Weights of a small model that answers yes/no questions on an image's attributes.
Model: 64-pixel images, encoder arch resmlp, encoder patch size [8, 8], encoder width 128, fusion encoder width 192, fusion encoder layers 10, fusion encoder norm layernorm.
Training: muon at rate 0.0052, 11000 steps, batches of 384.
Rows from block 2 of the fusion encoder, named by matrix and row number. Rows with one number belong to one attention dimension. Each number is 500 + 40 x the weight over its row's rms, rounded and kept within 0 to 999. All counts start at 0. Numbers have three digits each. After the name is the row's rms in percent of the matrix's.
# v: cross-attention value (fusion_encoder.blocks.2.cross_attn.v.weight, 192x128), inputs 0-127
# proj: cross-attention output (fusion_encoder.blocks.2.cross_attn.proj.weight, 192x192, transposed), outputs 0-95
v.91 094:524508533502479523484454480496523485480577601495487619533576467514435454470551507520493467523455505516489394551482493493473486556548531474582501543461439476511469579520527529520484456590500495484504537531547523463540499486523463588606473506501500480529525550523456570564530578523502508554475504483495488472527529503480530527497518474468395555520505536526476502506499509521476515430536
proj.91 102:570535500497541456541454477496453573457516462505505519518476517474511408524594509469429459481482508487515526521494515549476511465466457489556448527602473469579508515494480498561527530555491494518470505573463543528473473543471546599528509556521498476595510462532458492497500476524549504491
v.92 093:546433527492516517523586592493501447447502514453494489428527484469588571513568569550565461588540532436442520564491529443487491492484519498465460534492498499522556464519513544490464512528550478471460483580492499549562524561546485469524500533525483485512556504439547462521463447433515491507504555529537484543517544508481473480471475511425454529441442510563506451478455559482517457485539
proj.92 096:566536499476478501443529498569535508500473520494477530517447507473538512547521544439544418495538509544491445494447537510572495519550474443534434484563452564481447539521517476540411475441431511537477554498431512498463534423543506563487508465486503475563578564531497466490592457545413477629
v.93 092:408438385563474520464482507450458446544444487500537568526466525441495512483468461478477509482514535506527479495475472547562538509485454522516466494493484528532488513472573496536540528574538579501570589387486472469536462496463495478501454499474453509549561451473460518515478563517579531471494510496463431551521527477488461537525553510509423442478476436497477512501506510437500530447470
proj.93 093:536564464432492442538506478465556396550514524566575505453532516494514549533549471463545464504486514490516508494511438481472478514509515493524496486478524554545593464478505526445496550532536438506617521480536417586450463509541601495437527511485598492530504486532481507524440545513472506520
v.94 089:525487520541413492532426494482470469442518514514529551492476490487456475474491507530527475540590496517490523514524484543505562545557483519524484478523564513451543547509440468495498450516504486567468384457533453504511497513433484484460569457485525541470515409547489517546580456511408491439462452437484459472480582492540516565453520533526596548492467515499523487441454556506526523498465
proj.94 085:488402502520500505500447536550487420524531467523517497538456566578492454480521465537524490485413509585503443487514486472499511478497502456436487506447543565514528494510509514523553522462513540518490474516514503559572468430451443528496533518545497567530517436477409530544544466607462560538
v.95 098:482440455517446533526542489470545528502473546555480496449457477503536608497468531496519467567511452472607502511477400512496473521454465510435551506515550500490514491505547568471544453484533510470534527416485511508501532564530561473486492485503497542464508552488530485450525467467485499557546488407554542529521483465485457472527533388519462484483549546454444407472512497474479434468454
proj.95 099:526576475492446485514529513479463496564445449418448530511528469501472563570525543418503523524551542473520505508522473468503514586504574498546513446443544507463543514441496513484558464442447456560537555469466506513490564479553571502450456483495491474520492564540553493418522563513433535485
v.96 102:495463459482543535529451383557553458504544491480504547500477482498483502432462482447552457500482468531519499444545516553554498540541534491517559499482501534547510456533446517452472471516507457446510560577476605495515412508541532517503446500532517528527515552553509538610534513478528434517522579501575447485526497511562507562506448527436491484461571537555502541495469464475482499505495
proj.96 099:504473498477487534491441501429541516510529464446507526513550499544528434517450473479570514400534465515515538495538509515529482559452495527495457469474456462532512518515467573456565486470528530463597518525495454503545499518489465522535522508512480470459470448594593540484385512463536490492
v.97 100:532521455506538544517517514504487481451489519532468509534498470505522462549532442495574447504483566469449475491546520438517471513476559481483570414462472513505614507474484480497541483495442541484521516559465520529469491539533523405444483519494511480522511570459380504439504499406498511550502549522466518495461502456534423543558490528528455531532463514490540479437460578452497492456409
proj.97 102:587509449463533507430548522496501501479525398510474464506514510433515492478423487465500438549514493506528567478449496586498492532519536521497500552513485559548516486565475516493413543543537502502499474552434502548524582505476468543492549481492615456505501459559515483542500413509522518496
v.98 096:564522530440453464494511559484539524522507513476510475517535486456493495517495492514493437551477541486477478502490525470504408491519519466524490455449483506519444464515469591513521536492450447478506478523482460541481443443431466465465502439569528541462415456497511512496582483448434580549520500472513521513454568541575443537490522412576472532441492494510521474381512584493509470482540
proj.98 096:471470480447533507516493495497507559440528460556541472399487419554497571543517500498561518508518518584433477489496513508512561458570526511565481436494509526472497468502406553474479527460542476472515489451475511496520492464553474475490443552493504542561567428539481491477509477467466515523
v.99 107:456428554446487542456490528513479509474475530475513492534477505535518483544512560460479548530478499454503537489516483519446522433507511527519454436516566555468478479545495470470524514493502527428499500522584465570451555445483447442492426566496544529443546497502518459441512544540436479447524577479462506479479476561469549544543512538449414451561548397516485575502470540513471560521504
proj.99 107:481541467480481430450489525491541540487496505523511503524500500451561521512536481525493405540573487488534510546424467379515510465519545466507481494459495486582585570450513522543456573460524473552475472468483505528527510457619513535518505501598485513514480472544481508509476544533443547469
v.100 096:527465634474559537468528534522487532430517483409489498460538441543514486538494534487513489457535570539465474503476501504534508502435501557464560495503473494466622503485438502494537454527448611531537473467480468488511594540523524496521510533459562485542502509437503481510546499468524494516515512497538491502500556475548559512553449433523501509528517501547421520540500480470459443476415
proj.100 102:526443438534543512430576458448470575506463498472538493482480500445573443467456543438510430471528527454542490461560497543450505468449456537433477568572546477497506512506487527516491546454538498556506504582440475456476499537465499485578570521575554505528523492464493483519507550465470506539
v.101 092:464548465574510601489443466486477469467526553448439470509520565460496446469613493563528468483523512468461533489534482498508523428535496542567540520460552545481526519487567503488462480511481469541546530519482599463494502509427437549506473499530505483482518533525480508467517515528527477458576491469495489595525499537474529473566522455414536505555444514553512532535523412504446550514508
proj.101 094:538526462559480517530480449506505554596503468508447441445517501603554504509475465515489472453446496447479518524497541465514525525503570475484478512474504553493530557506456495549507471522453551540426494520470481570506555499500503544448540453498496483485491477568501482412498527483561478467
v.102 089:419527467464552488492532488559537490512533501545507471477496543512544563488570477448497500497478492478532424460583478386576563565421529556488500458433523585489442559492438478557501495478560500532529485436497514510517543422486469484487456463432511473449508556491445473519474539521487509462573453445490522535479456510514510512499471537483462515497493445424512519549504503486534445554511
proj.102 091:502455496550517490529527489522481508528466566458418534491447492501509480542461472432456438541546478441488564470471552443500434530484452469528482536507549457510492531510491519494509496527490536521555507488522497515512587458522557471445452491417468528479486455519511530563474605531478471564
v.103 089:532524564450468545476528527507462489485490557463507548523515502453453523477497536489551508535596528504487578479429545495541556481444502522559489521523479492486517458512420488477497499482505556474436515539531511527373567496489481540525519532497479419516424541531518535443603447515484470504534500531553505457486522398503507518516437487553515427439531462487432463460525522541510458454491
proj.103 092:488466445531514475445495508465400526506502499443488577508500561452501503510510536405523490474471518475506506496537524500456588451483518486532555512517543482518480455432520513472401458540537441515522523525539426471494519520438581428520520548502505471473545582524511486509444494520511432524
v.104 097:477558511520504547523480495589530471509461437483490474594498506533528581446530496477501470524505447443425548423551444429517496492550557540515451525503537505469486503508472532530469516483467494500527548495535531414525408508469486485472454538562504529577560433567467565507500476493456506467524543552484505475507409426480502487464522509490402472482485503477489527475520548557472536568492
proj.104 099:439510542416527459489522531525477487441529411488436496490551526479458543444511473533480475467568487504503510557495456451548541568482532463538534480562474484563494623409491505507530435494502486532536524459468487506485506490483483532542499404515448456470542521533459498524521409474493485455
v.105 092:464488545535526542522497554524501503502505605562481431514519538530501480548447501484497536459532504588477511504513465497473499479435447545511464454519506441469491442555461518486488565462508496484565505525507563493435539508502487562485483420485487476552569532551450510436530499482474448515501499522476528527449419531475517473471456484426414415521505426496533553492478606529562523468558
proj.105 093:529527464518490486411461460511464533464512488514473496448497510414486555498582508495507414465489530448509479512426500468502513509511483492611543499505483536527482508548543428469473498553582442564492542435463520574515503487467477475453524522504561581477443461580500526472444514520503523446
v.106 096:429482506551473485487502526464514544543508521572513488473486450492499531485451550466415475472548582565527469506490535545543457452482479461513556499533512507417545461513483495496393562485528515556445542473552501463442480509513491523509507472496515530554478455506490546496526450484441472449436506470522451472456605507515455457458456517507469447509496495516453501510527531562367560571481
proj.106 089:484497451522463545502463565483537597407542456469521450446511462492465529509472544516518473538493529566449505490446512429490537484547463469567518470556463498527439571462518400496476468541453522520479510431552501531440474451378502553506481494565562507538568522535480519477501461489525477499
v.107 094:497443487479499505463483507461463492564489537470466493544533448480499554450448483457504539439492488560458456446452485519529523535484559441474477518574499419495478540540535476447434490512495460567501497453541487481468456496527518492568576497550518536531583556556546586487489448500498501569525469496573497438485490497508488507516475515457475509401526530492442408524586486540490507511594
proj.107 096:487453500445467462514502520562491558456519487509493549556506493518402549504482573496500578424461446472495438497490496515537493482518477432495432461439480517502483482524447509491538486472515557503522588545588496432480507533342545479461544522501489480437515478487501523486460550486488478454
v.108 108:489438457532540531495476481537511512558504502399514507508579486486490437490548466485479468516479460505508571457526493496470569498471546539539489539430496545459503538444482495418448382524553505518396540500504507550492511521543514525524439421549477549493493578471493533517465495507440546544525518463513533535585517499480468543560525481461565535447494517514506480509497399478512439494457
proj.108 113:409503547514461530528524518479497506510452443527455479513497527497538513473483563493453471562566437464521474560508445574507447532475462534483469479455535431458552467532431562468535479544462400513501464516579552473507524569529498474470518511506460446454468526511484497519506491519478460470
v.109 086:485545484465498479411447499570545503562496566472480454407550547558583565553532490491461507515486477495507497439543468489521494503498447551426502478484478508525466508508439526493500493502501486524471483437552483456525528549526448401474533425398472544537513499527473556526470595494447552472504416520499444500511496528550501429523556542517506509492522511496458462505520484568481529537442
proj.109 090:468461551600453532568477478494492601460509543499513489481436494479539576489514523488546495506577464493474479489511450562570426450511544509504471500516509592468491483536496496517572538497358499458497469444433555504474515486500554449504501472550467518495501460496479552462474567558493530536
v.110 110:471500549555460454499511486510499484557546583523437423493499545542557503504498488561466518466491550503515420458509464459560498521502442502472450495480447514441531536513533494389426530500507509542480479487477512494497465461539509489513585442492438502557492540484463590509500468449449595568577406498479498504486526448535482483515515467517507554455521475495483488465583562527448511512548
proj.110 110:469406514460540543446553511487494593474466515583420504445506474477475482467529476502461513537553517510502459493524540530496464472482472446595466497493486560565435514499449441497529470528441479473469533486467559507456533533493501431469493520436506471523502455524449460486514507479539488513
v.111 095:523491528540493494495461448555482558496526438438395518475533491506491481443483524473550565433480572466525503500564507559487472537556541552482526481472539487513504439500521506490462482454532497526513560481543535479542557537504502481448509446477579535492507453504536495557461521470567423545517501434460530489593547587527585522454579463457497509467511538530481465524446511523461448437476
proj.111 096:511480526546508562502539487476466482531421535518561472527580549496553498472496538534481532467503497549491496495485520482446443568498467491529602518468524473520502522458421498611526512464508440497549539512539474472445477454488470553492585560577478521496507499519586548461487526510503540482
v.112 091:474513502487463547529465470461530537530509552471496429433508484479453503477494530489560517501447514528464455509472475589512462535418537503511512489470419448541490484500420534489473558482469433543498510437493575489472461454498500547547537469529546531545524453501535496620553429536460495448522501402505452470464517503552530527540469480476479459519433524503514487430591444483449481549496
proj.112 090:531525450483512508556513537487556556518443446457532544444501448546456501569537470470481515488479449498459554475481499475431558469519568530498398475534457488482485524465378532456540459455469526520569561481527432451503522473444494464468492545452527480489512449537487467457435584458545502461
v.113 110:414473496496446524426451538524492539479469539535486566537516500494502571530490540486549544548529468441516530536515505517532504497476565443436540414470422532454490475507513487526464506545511502499501501487485443533483490567600502391520504575515524486485488468471521536526444481507534425484470554437414481509509463477420511508463560553551454474466528558500527456501503545582545501466516
proj.113 104:561503508520483544543531487501597446499526465458539489526530524512464540552436534524535536533556513506524545496533489478537475456428574480574522568435522460498434539461456472469469507534435485483529488546481543528501595442522534563527536483455551412472499513479509509494447473556465549458
v.114 094:429526481437451458499555515423487499493581454480483519442545555519545539507466479453497528484530479472527556530456578447507546500552442472458516475526539579486518511469512532507529556505524490491489477518416475509463542466447483439507534564447558466445482476486555523495450571525565478513507436497556511498536567509547517568470445440467526571421467502533526578500529508489541539463508
proj.114 099:456456495465523464486530476454497482461539523441508512484437477519436491457409530460491556495495479517510481471564525459419509457503466479420448514374459464547591529505497563524517507530525574459483479484483460486575413485562529440527511547458570503496497459429533542522500550547472521531
v.115 108:493521471469546447512446487535445548521478522485469544499547477478508486495567475528535510523523589548532492511546576567481492568512510491419576427505441488501490466446531413543417480546523517574502512487491508474543470522482562456482563475481520497542454498469486446560510571540463517508462444508479468459497531581587471506504575596481537473462497531520492453491445509483437516488512
proj.115 101:517449468534506575584525638533545472422547523549491438506497493483456539515493534575448561507454475553480505480529403570525498516462494482504544493523513558474513463474479535508553489483436492414525479533508458536518530501496442560487452546495494516435538479484540478489486541594557518540
v.116 113:547574487524541522480504484518540524474542470531484506441480507516548487472561511534531534551509526476525480496536576576504501574458503514430494545522563488511489482499510486408512467543450516540404509614473507496572537518456499443440490513504532462521445547469430492533532497550454496471527421478454568548554530495538506552475497459460503533601532533550505540470513502434471466481439
proj.116 112:495449513570634493424521539508484464529478455510467529540503552536522484482462477541441474439504517520556488519543513505380505518575491517530468491506507531456552510489530556418545476520429497503480470517506566486520523522571448506528508562461489571477515495546460460534553434561547484483
v.117 096:484531484516451493562580570474502451528505477455553479479490515498502540467542462493442528486522470472519489575468447542428559469495496432490491515411460511434532506501486591512516499466535554401507493442415428529533421486525480465460482589504534503429514437533522465498483528507589464461477470446500507536505509507452474462458482450557460551560493494482518507446538493544512524540475
proj.117 098:484541561460431485538471454526547498467466421497581513484451459503486435476455449495485475501516483511495542478524519480455522472547441467400431554471523521542450532501490544530462516595523578508398454514501510531506452440565505502518477479544515460602502550455530465414499488446484473482
v.118 102:536483472571525524464463494479536549487557515532543445453469493506543523547541500495506579478486513529480452477581451490457536533496489518470518522454561538554466498505461504512538534511565476442553495481539537469487441483478523595511545504484450527551468503554477398507546497435457554470481589540502471493467553513520494533492415486547498480576528501437536605493457512404468476472516
proj.118 104:485530467517417483433415507563506497479480571509496478473480498525569500494603482422513487458503473494491573520479478466512478527499480548518503501516437570542581472525529451486528543501513527565500426466526471462520500484504425530491463509439446515548533529553492533455554529475524474485
v.119 101:538503441537505469469465429559486507465514481504484487468496489457428405464454448521493472438361539483488475518527478491521419554459524528560522475523551430538498512480572468524493493480428502514518524540521549508528470549523484441495457499475503541506503560532461508483506479540502499503491536526459548444585515494531486459592479528477483473454559473567540465515493409517398527536514
proj.119 110:523539528502506518489485496374466493523507560574532422450585500521510436508550473543535503531488515501493476500511494490554449511521547497533562485555532446517486455444464522531599474515372495547506492524513507483486452558456553557479493407496512571529452475560520506538534540515541515541
v.120 111:482416516500470506462469491589500486534475524565500561472529490586541482474498538532521468503503562546521452460480534491560484492478487503525550434530432534489517518470518460495427417550537468476465519507541540487487542542508505494482529477506454507473434513535475520571530444555482557554550469555508376574530490584496433476482486573521462475443507522500461492530456446546446510445525
proj.120 111:513449534563458560565447492466498544504544610501431499511518545487491530571507514522575514502544528488451458412520513540522461548533497545534541532508508511539433523459525510473437496522498486397567455543526471435453465474491556514517540511496522478479524457496470491486464475441530565562
v.121 090:531579531444488526578561455509540525504501507455447475485530549500452504481502477482542464461479542470491503483464470494569479530563554509479474447483562517489493516546430617437565468470465431528522500523406529512501582481477443532456531450503545482471551580504480488537510518527495470511557495551556501508483561521584529483578511531417493470506474509527446490467504527446490504577507
proj.121 092:473388478539560423470540555551499574553443450505487465431538478527497458522536451490569461508508508503499512494486509556447465546562526483506487564415526539518540462477432587497480488463510517523502573496486477469527437498454453492505514459560536488428496384524491458456477568514504471508
v.122 093:529497514621448481401532495477516475522494461545429453520508488440466477456484503480550492525528514404498461433501511521487486535500563491519431522503554493504388470426435555463491568515493497462419509489490501454521538536515459556490554464565509494457470550489556514510443503529494551508498516490529516493474451521522487522521498449504528559402527569563502480429544484457497515477542
proj.122 095:489448574520432489458518483482478505581439427538498468536531490536494497497602511459509533477438453485486439462524561454485511454601560510535532444495415467516531516464520522519541526482501525528444513491487557503511417490451507489488516531488490481485521519479483535505518465474489506482
v.123 097:485544521493554504546523472458467470447493463449519477507532479479474496499549491438541536521461528495508442509534446457487516518505458485537574496469457481536586479461579484499550495528454539488538512446519498519506510513580459492428459510432461525441508492509457483470481485446542502543559492450456505502513516455459484528546482598522567474497498545415560433422603460509467438555415
proj.123 106:450482491470499519507534503440504518506428436480495506472568520530564439508426474451450590601468536425535538489482504522397460469440500508489479512567543527515497497551495475521484535496536432533510519526428526496474586433512557484450464526463513458517480503471557522549575503519459518479
v.124 097:541447457461523480480485508560530563511450518509480532508495488491507431427477433553464510458457533506454503508470519514446494467507456501442511486545483443580485544496436501574499540486501555433506555517508549526479489482518562520452521534504543516521580537468464504425514480461456502500485450646513510444503596530560420478515441532473461554456461502442454510528496524467536483503547
proj.124 100:490488486499516441512489528551484421442577496498492505503442514466513493464561494528531497547485443547466498499444501574563500432559475463499579433555504571543476455511480493539486479418523588497459496548460430496557371552451477478510541527497561479542453512488511502579473479478478442553
v.125 092:441407494526478458497537506517471426441393475435488497555511509497556512458505478498542484511509498470579523496472525477421494500481540525519501436450447494464476468396500501480514487542503489493569529528488563515484564540564502552487401485534510541402575456495562470426519507504522540483594542563472463489518479476521494453473570544518494440474532483502499508504480540525488477521472
proj.125 091:476525561418470542492601537495506478525523478481541519553532507432510550507533485521470458556594488462436468507443446488458472513489559437472528541475594502463504507482513494533459549525533491547500494516496506532448395458541483561553471470520467471463474402452542508562472477469474460502
v.126 100:387415560548494502499517491545563500517538523506497489485499558535525485552489537542483552504455483524560472476531494523440472555486544505469453483481477455495533445554491426436428556501502486487464538483571535488534530503471418516593571487521456523541501430518565481505486524500484526493566563505518520567531445487532525501455502472516538539501478405543506493517508525514520490387565
proj.126 098:510548537459547547472517472490496483472444581486442523498486545522543538591499448446383475532556496562481526448510544458483521518478526539564543505457476486509514514555508534518524576489462478555462498480495539490504481404527434528499510573540480519443458476528463461477481487528558577504
v.127 109:518467499533460563528600518406525539560469542541485486574457471471453524485467506471493443510517430494539491502531509541545566509479528459495471454465542517437583548486491459480517546472516550461485512462501482522512447552512443494557490481573513507475463559534432438485508504430500562558538514501544519499440504518571427475460462485523444498556472490586474416460489533563503489502511
proj.127 115:521513429482454470514440418480535548499470450502504476494575447481467520534514527502467458502514533466520513478520477518460553424545572511532490572475508473498507446472487438503436548503591580548467461545516540567517509441436464553402494512487491562535518539565499490510570487393515489462
v.128 100:469539456501536468529532503439455494467541467550478547506508481537537544482537485508497452432417452554453479572425506467515566490530472481480520527504544476474577508534559444490505464421552485564521490461463503432462469446472474439492462510507513548528534477608474456552509535486537522510514462545554484563571444528499440485466448546434525538547508489551526519433551434521476509512513
proj.128 101:487559489465471527591509494513523476432513547489480550480511397475463485500437543472537523495479450472441505468505515502443501525486455512428479507468517496558527483486526464464515465560457571502538470564564480434540504468552494466491507488503486574515556474493498504522526490519536509517
v.129 100:552527525402440512453492520542521566549494559455531386498549572467525469506495486532487535520478490510514478525467502473491483528448434532465485487568502468499493512527469476565475544478496502560520482489440562489513480527516488477542511462474582489543532483469509503440544480475475461522483412519516545502430478520499566500505603456483466482400481409548485434543572564524529519510470
proj.129 107:509485439487532472532544497453522538461546505552520523451465554445519494475565550529394485526522492558464446509426475524512485532491500388581508431494538493479401506513495488582508521461540524487517504522448467536525477524476506430535463436482509580523487465463447492519470615490530534472
v.130 103:591509487521493474522491480520452525499537517494492541462506467491452434537567500495488481553463469588517456505516516480539487469519477518482524495496561460495475558492572429563566528464419520513466496469523509514617461482436453429446533592494448456521488533449466532480472452495458480475520480521573583502485546581488460483535456495448446554476463519458482448490542435540480493526545
proj.130 105:542554478525481450454412456521473538459542497533433474508498452545548467475502547519482505577498534552487477489483586526525518530453499534486473462529509508515516453511521521575536514444459496515455423447524462443481469494510594495478532476490524449484505478554531506483553498492528525568
v.131 092:469580491517433467485493404513465440519523462534483491501456539531573522484499432457547486494441513453490482509537435447567440529501564525518547529495512478469509493488540479469535479508462441531494492550481550510587547503541514466495505423464567551547536523548405528491550503481483485566510463501441498442550464460497569494470500529474471499483507434488547429496536526453466492610462
proj.131 095:518489505529562520439498484449438491525455479563422544552554571459467512491468501569519464540565574493512491531464484529500422557516467467525532504517488463518457505476475506476559476518502550487482584538505455474456519523468508493481489485413488537486510514529495479499512544442529516487
v.132 113:487534457492542539539485483445424482490513500518550470520487491501488417573484512513505518500491470544534502553580446474514513497499521538535565523479502589590528515488516504549478506525459498458421490521551452505561493408504524492484448549503479475485494573558462481478481507597529476527502511537469579513564431530437520599501402523485503515507491480477587482538488419534549506482481
proj.132 115:437618543481522508471424446495481499506521550488450536481449535582500429502476502542440512513460464487501550524521488487464452539459433568401507502526478374542560515481502532457555503544553481548498445507536471494587594546520573524465512519465507480469472456530570470506509528500498538498
v.133 117:421532467501480505516564536531494490545440534470473457531537520459547543490593505473415401565493455484566472504539465462473501487462490513471506451475522501546388466499491534571549529461562476499513510447490437460497459545447494551490542507512489465504475477466532503513559499458427561455385482517471517471464488545561528503447458522526495488485520544539500487424424527508550495505514
proj.133 113:517435484520471527502477445514514508448530524479487516443447476500467538441553492508470503434530463513529521518555437455583594465578497509519576454479543443454555487453521502429456503552506514499529484464489483491506481476505466449465445512526431467469525555465505621474541537494457487503
v.134 094:503501444488530484485383507506503485462509456488477541424457508595523573435498537495489546463559536462528537512479494519473472469555467499465470510505490472575522466512434545438547552461478557508543573471577499487481468503503483513499491457521480544534528434514525476479461514444479524528594495572503506452554464491470481436506575440550511553482440555431510525502554501490571450510454
proj.134 096:470538524459511500535540527514569479547477494491507557494449517498555497466478476535515519465497470499464542413479496539553450434495482518518510417521457563465578512465523463618518524480445475504544515430516513507518550522458458527534495523496452486527530529449480504435505443490492449502
v.135 099:420473508464542460462465460541524452503506465492524516526453467478527465511527543447448462569576452433502489567462457477495557521506454565469514511491512542456509471485485429490480503507534546496517561498482470439579470513452524517554411596466509466485437432516542504514536534491505498497542506436478461500477430421486526481470472473556438511453544465569455546444461450535507426515494
proj.135 095:500521494521518475472451466488539538478489524457464558546496502466485502469462530507457517417528592485568505494507466413489535468356456490469520522505485417490489515441550429510488457488481562478516499508452460541510561472573560518573454516570399459531481574532490540509513582476480459508
v.136 099:504554488579473507503477513476435530479485560501453419496543574474560547532488487475537481482353529527517421534522500467452511538476469478490530493494551504498500499499476494545532405500437523530433500480507490509502530581508543452411603467496485456545480528465493521450511528507505504501446479553501523492509585482540541513575491582485561445532478529462497503429464517521480488541488
proj.136 098:469439475538572536499511554455371516480479552585472426442498499497496496462456554476442493569500409482530500531518503568463473482579542484487556495471464498483496516538489513525574476567514472475480492463531494458489502517491461427467515470535538443491541457511580512505519482542493495456
v.137 112:549550499481507457567573484498507538494462487452483444419392524509463488496515568450521503493502526471506429451480522501533542560512460511489446546505501469510460582402450533574479513515471547504487483505495526425426495433461460471503544552547461458476473496511535445505464432499484506514541454519495510470492566450542488389479518493511470437471517465494416505570486509501468542452486
proj.137 111:467541562456494508473489553522472533530494519490498473458584496486458492519537456494503491535530498493504469537547480521478520517496504478462518501539525552445445475435545528540433439406477538534497477494461482529474435492503531485493527468487516535442537430490537479490525493430525461600
v.138 088:506501485581498456481440464594476395541556500495505587522552483522470491499472551528483470461457531402482463514525509519520451442499576505554474589431479496487498479520467494461498475465488463457520515562491458521574528568497522484526530472505481473495455530447451565531550535544519480503470553528565511534561528540522513508486465489510561585473556490545504538572455497536534508536561
proj.138 097:568496584558496573404467448492524487516473496518412463482493535568513496490486442511545516474507476613491519453558534547552419491445390495490516490472472424494525492462507575493520465503488473481492540461525531507485455548453460473499470529548507465523486528514491478440477445488473500533
v.139 094:511528479530539462501498513494538536491488503559476507480492442443430548531479540446508561471459470525420470545454538480416459470530558548497503511476480442478521517512502522617474534429518479538588575498473413571512501511513507476488486529472573480485535457466451482456573470481465495498491562494559506412483538487470463447498534489541507498505554454470441525565511588508522529469556
proj.139 096:556543495536579504423519502571532407445569473529526466502501463461463550463504529557525496508546520500497512473417513499540553524487466466500482468449517460548529435455548493512432500482498516512466566505505465541437443532525472505448483497484512483562518530526495447479458480520444483524
v.140 096:491427452477453487530461462454484515495546502489460641461502461500495515473541498462505421533499473504573524555494538468567491480482482531484522524454553528499457457460475483448598455463556496508498474498464537523485560470494532494519507493477474493496495502496520490509529446497563451500431520432551475564489538551476557499409448523416602515572491554462497541487444448513488437520494
proj.140 097:515505441510476484556460528479450434539491506419511529532500509571583530511447552451542482512492522523515505469504562468448477548482513502482519538475533416437504462593464463463502456511532486457491467506585448359442508536471479444493531526512498463446549542511578537486505526469511515514
v.141 102:469519440493446546492490503510473483558511537420417498510511515454478520447553576536520429537495552482613508498487468504572459480533568477510518513484550520453463479565556488462491509464517457496456493510542430555516558459433455462562525489509533571517455520495459543462556441497502513490533509416518522517478553515571560494542547522490491545532548458495427456536440563490517488500529
proj.141 109:502443457527549566492484432538543496590467555477478520468503479552490524552438400508511457445505557564470509493464515489543586491572567488492514551444547460500517459473417535563477483434479521503486501525567478470510573516481499508412506537538475458497533482553496545460481511521464496528
v.142 105:517433424495557442548463457470492479572515497435493438442486431489497524532453483477503544501488472433442447413555522471480544541440547515501439502488480453506471542459479485516467519564445509512555444481487527424449447516547502447519491536537524477490498536509522443482468453546480538496563459428434495425468470505452446482526471482546518453533548423464545536510502448522447543481511
proj.142 105:501555572461462493437490600519476449465541511518534473529565456578532513499499461461504446485491503463551483488567399456486460480469529470511427554525506565448507525528504541513475486463408472463497446475508513560534483525505464520471483495459490552454505502579455522516514508460537537444
v.143 092:547488478543517499467478598544545530475497471503532500454462501529472600504514519467565501494547471489459499501471557495482458530479482541510536463530445511501523527492527517433437420451530472504483517523525461483433453509536493485539486516518507523464499518483559535629489513587518486506500571394442497474521415483468496475475547449565461516486486562529455560549474487452508498383493
proj.143 093:547535534480474510501499485541573518553482553530539491526448510459440506483525477495509542417468546444606538500493478434546520539537479545483455537443435527537501491490537482518522450542461494451577526521501510466510543514565473546527494547507484433460506489483437474518453480499510477514
v.144 108:461524483446523406524533530542460475536531464544523430532516483516539546478510570474530464491475551495533467474522548570539455540472527488532492519440548430510577500419475533482480481545465430484557551456551564533533507513500571501482493455483475533567459597489497573504423571508497469481394506525496493489494432549452470534486499554505509515503462564504473505528546536481469467526460
proj.144 115:518539489417515447527604485486623487505525409443460538387470449492393501503505521517473461547543560518545512522517508508545548495497515474487492468446490504543491560426512489511453515422561476533470493540453534489544526469484470529474507487482524485509566506478535511494456529521434472454
v.145 090:526491524526426487496445453526530551496505432508501469552438531444509559505543482541505484397516475508532505472575465481540516563554456540529476550524415506551515477485527534552532555513463507498539507571622538474490491510502487554505490486467503406493508404492459494403448524525515518538505457423477444472515483496517530584471533505480485505473541514522443484522555436491525524515543
proj.145 093:456470534497464507551440499615488482539494444458534399497489472438449513542601433452473498476536558510449564467538493528467494470483524489524536489493455605477468488498445536489546442530559458499523502507550529498472530449505519487513485525462557490535465495458515548475514488448465510505
v.146 085:523507534501437511504503531495520434498499512569491466587441495463557518510554459542518490469492469472474501410454503481569501548495532557436545536540484478453551513445463536432507514495633485487527528531492450461502525548485501516487436463458453549478496507487438571512466561505499508510464493478541513515548489499525513601490495465441406462574508483501440528528499609546467496500516
proj.146 088:502525503514518442486488512491487455593493555418455459451484516492519526518481569526470514518480467497486569471512503480430502434480467522486423468478523554541489588484549525578450481486443505468454475530511596593451490499517501503580450473476478517504488539591479507492476500445539514550
v.147 109:586514438506567508507450458552432461463466476550548554507517465423446492452569431534487436456473461425479561524501510490502464495438535494494544541558497465498469462458495491482505511549468475571529484476524496595536503482461484474554421496484517467493507523510518507493425563470479519500517462459482459467433510556489528494510461634513465532527512505506481423453557469457524503542490
proj.147 109:528509481540487423529574469445429531517581507493499453534567522509423524553527490526474441520429535492495486513523504473527475488528483483514496429490418483489525533556534528507496619496563496476523472448488427466462460454542472521528548417503513521549492545467509480518524494533520483481
v.148 112:453490421493517512518448560513447571487495503484509561467489550449510446436488485521469543539510492536477560470521473489434462504487454466561539535549478452563498527533511530573464528574478453566540490465499467574454578425437435465511510479459479463474492488538566459548547471499528561542486516510522447531461527518586482418559504536490425510502513464517535489449504454471470508534449
proj.148 112:559540521581580451554517504451458530464533501571506472493547537520464410487504433514499466511429498492484537538501403538565505489488495571494536506478487516502484583440516510482479490484488474553582517431511436529456525504477482512466490457476521512546532518466448415522498515622494554510
v.149 099:449480492532513533499586512517551509485465513570560544416471522427448535536481522466502544570478536541465477477487630512470519520431545508506474504480470478465476460517473475542529461497539507531511510532532469540423477505549470455483552430501486501494535552528578570536482540516493537485493541480494556572482546449446456495493468483507451462469520446463558522571419571475472505430484
proj.149 096:564551524543531569482472480494497497487519494455507537516438508452553477492453550482481511535521469439454518506566418519546537501510527497457530572515478506548454592497465550530501510431501502498549460489509595516475496541576454517491407497521500543477458552539477460538496532541436495554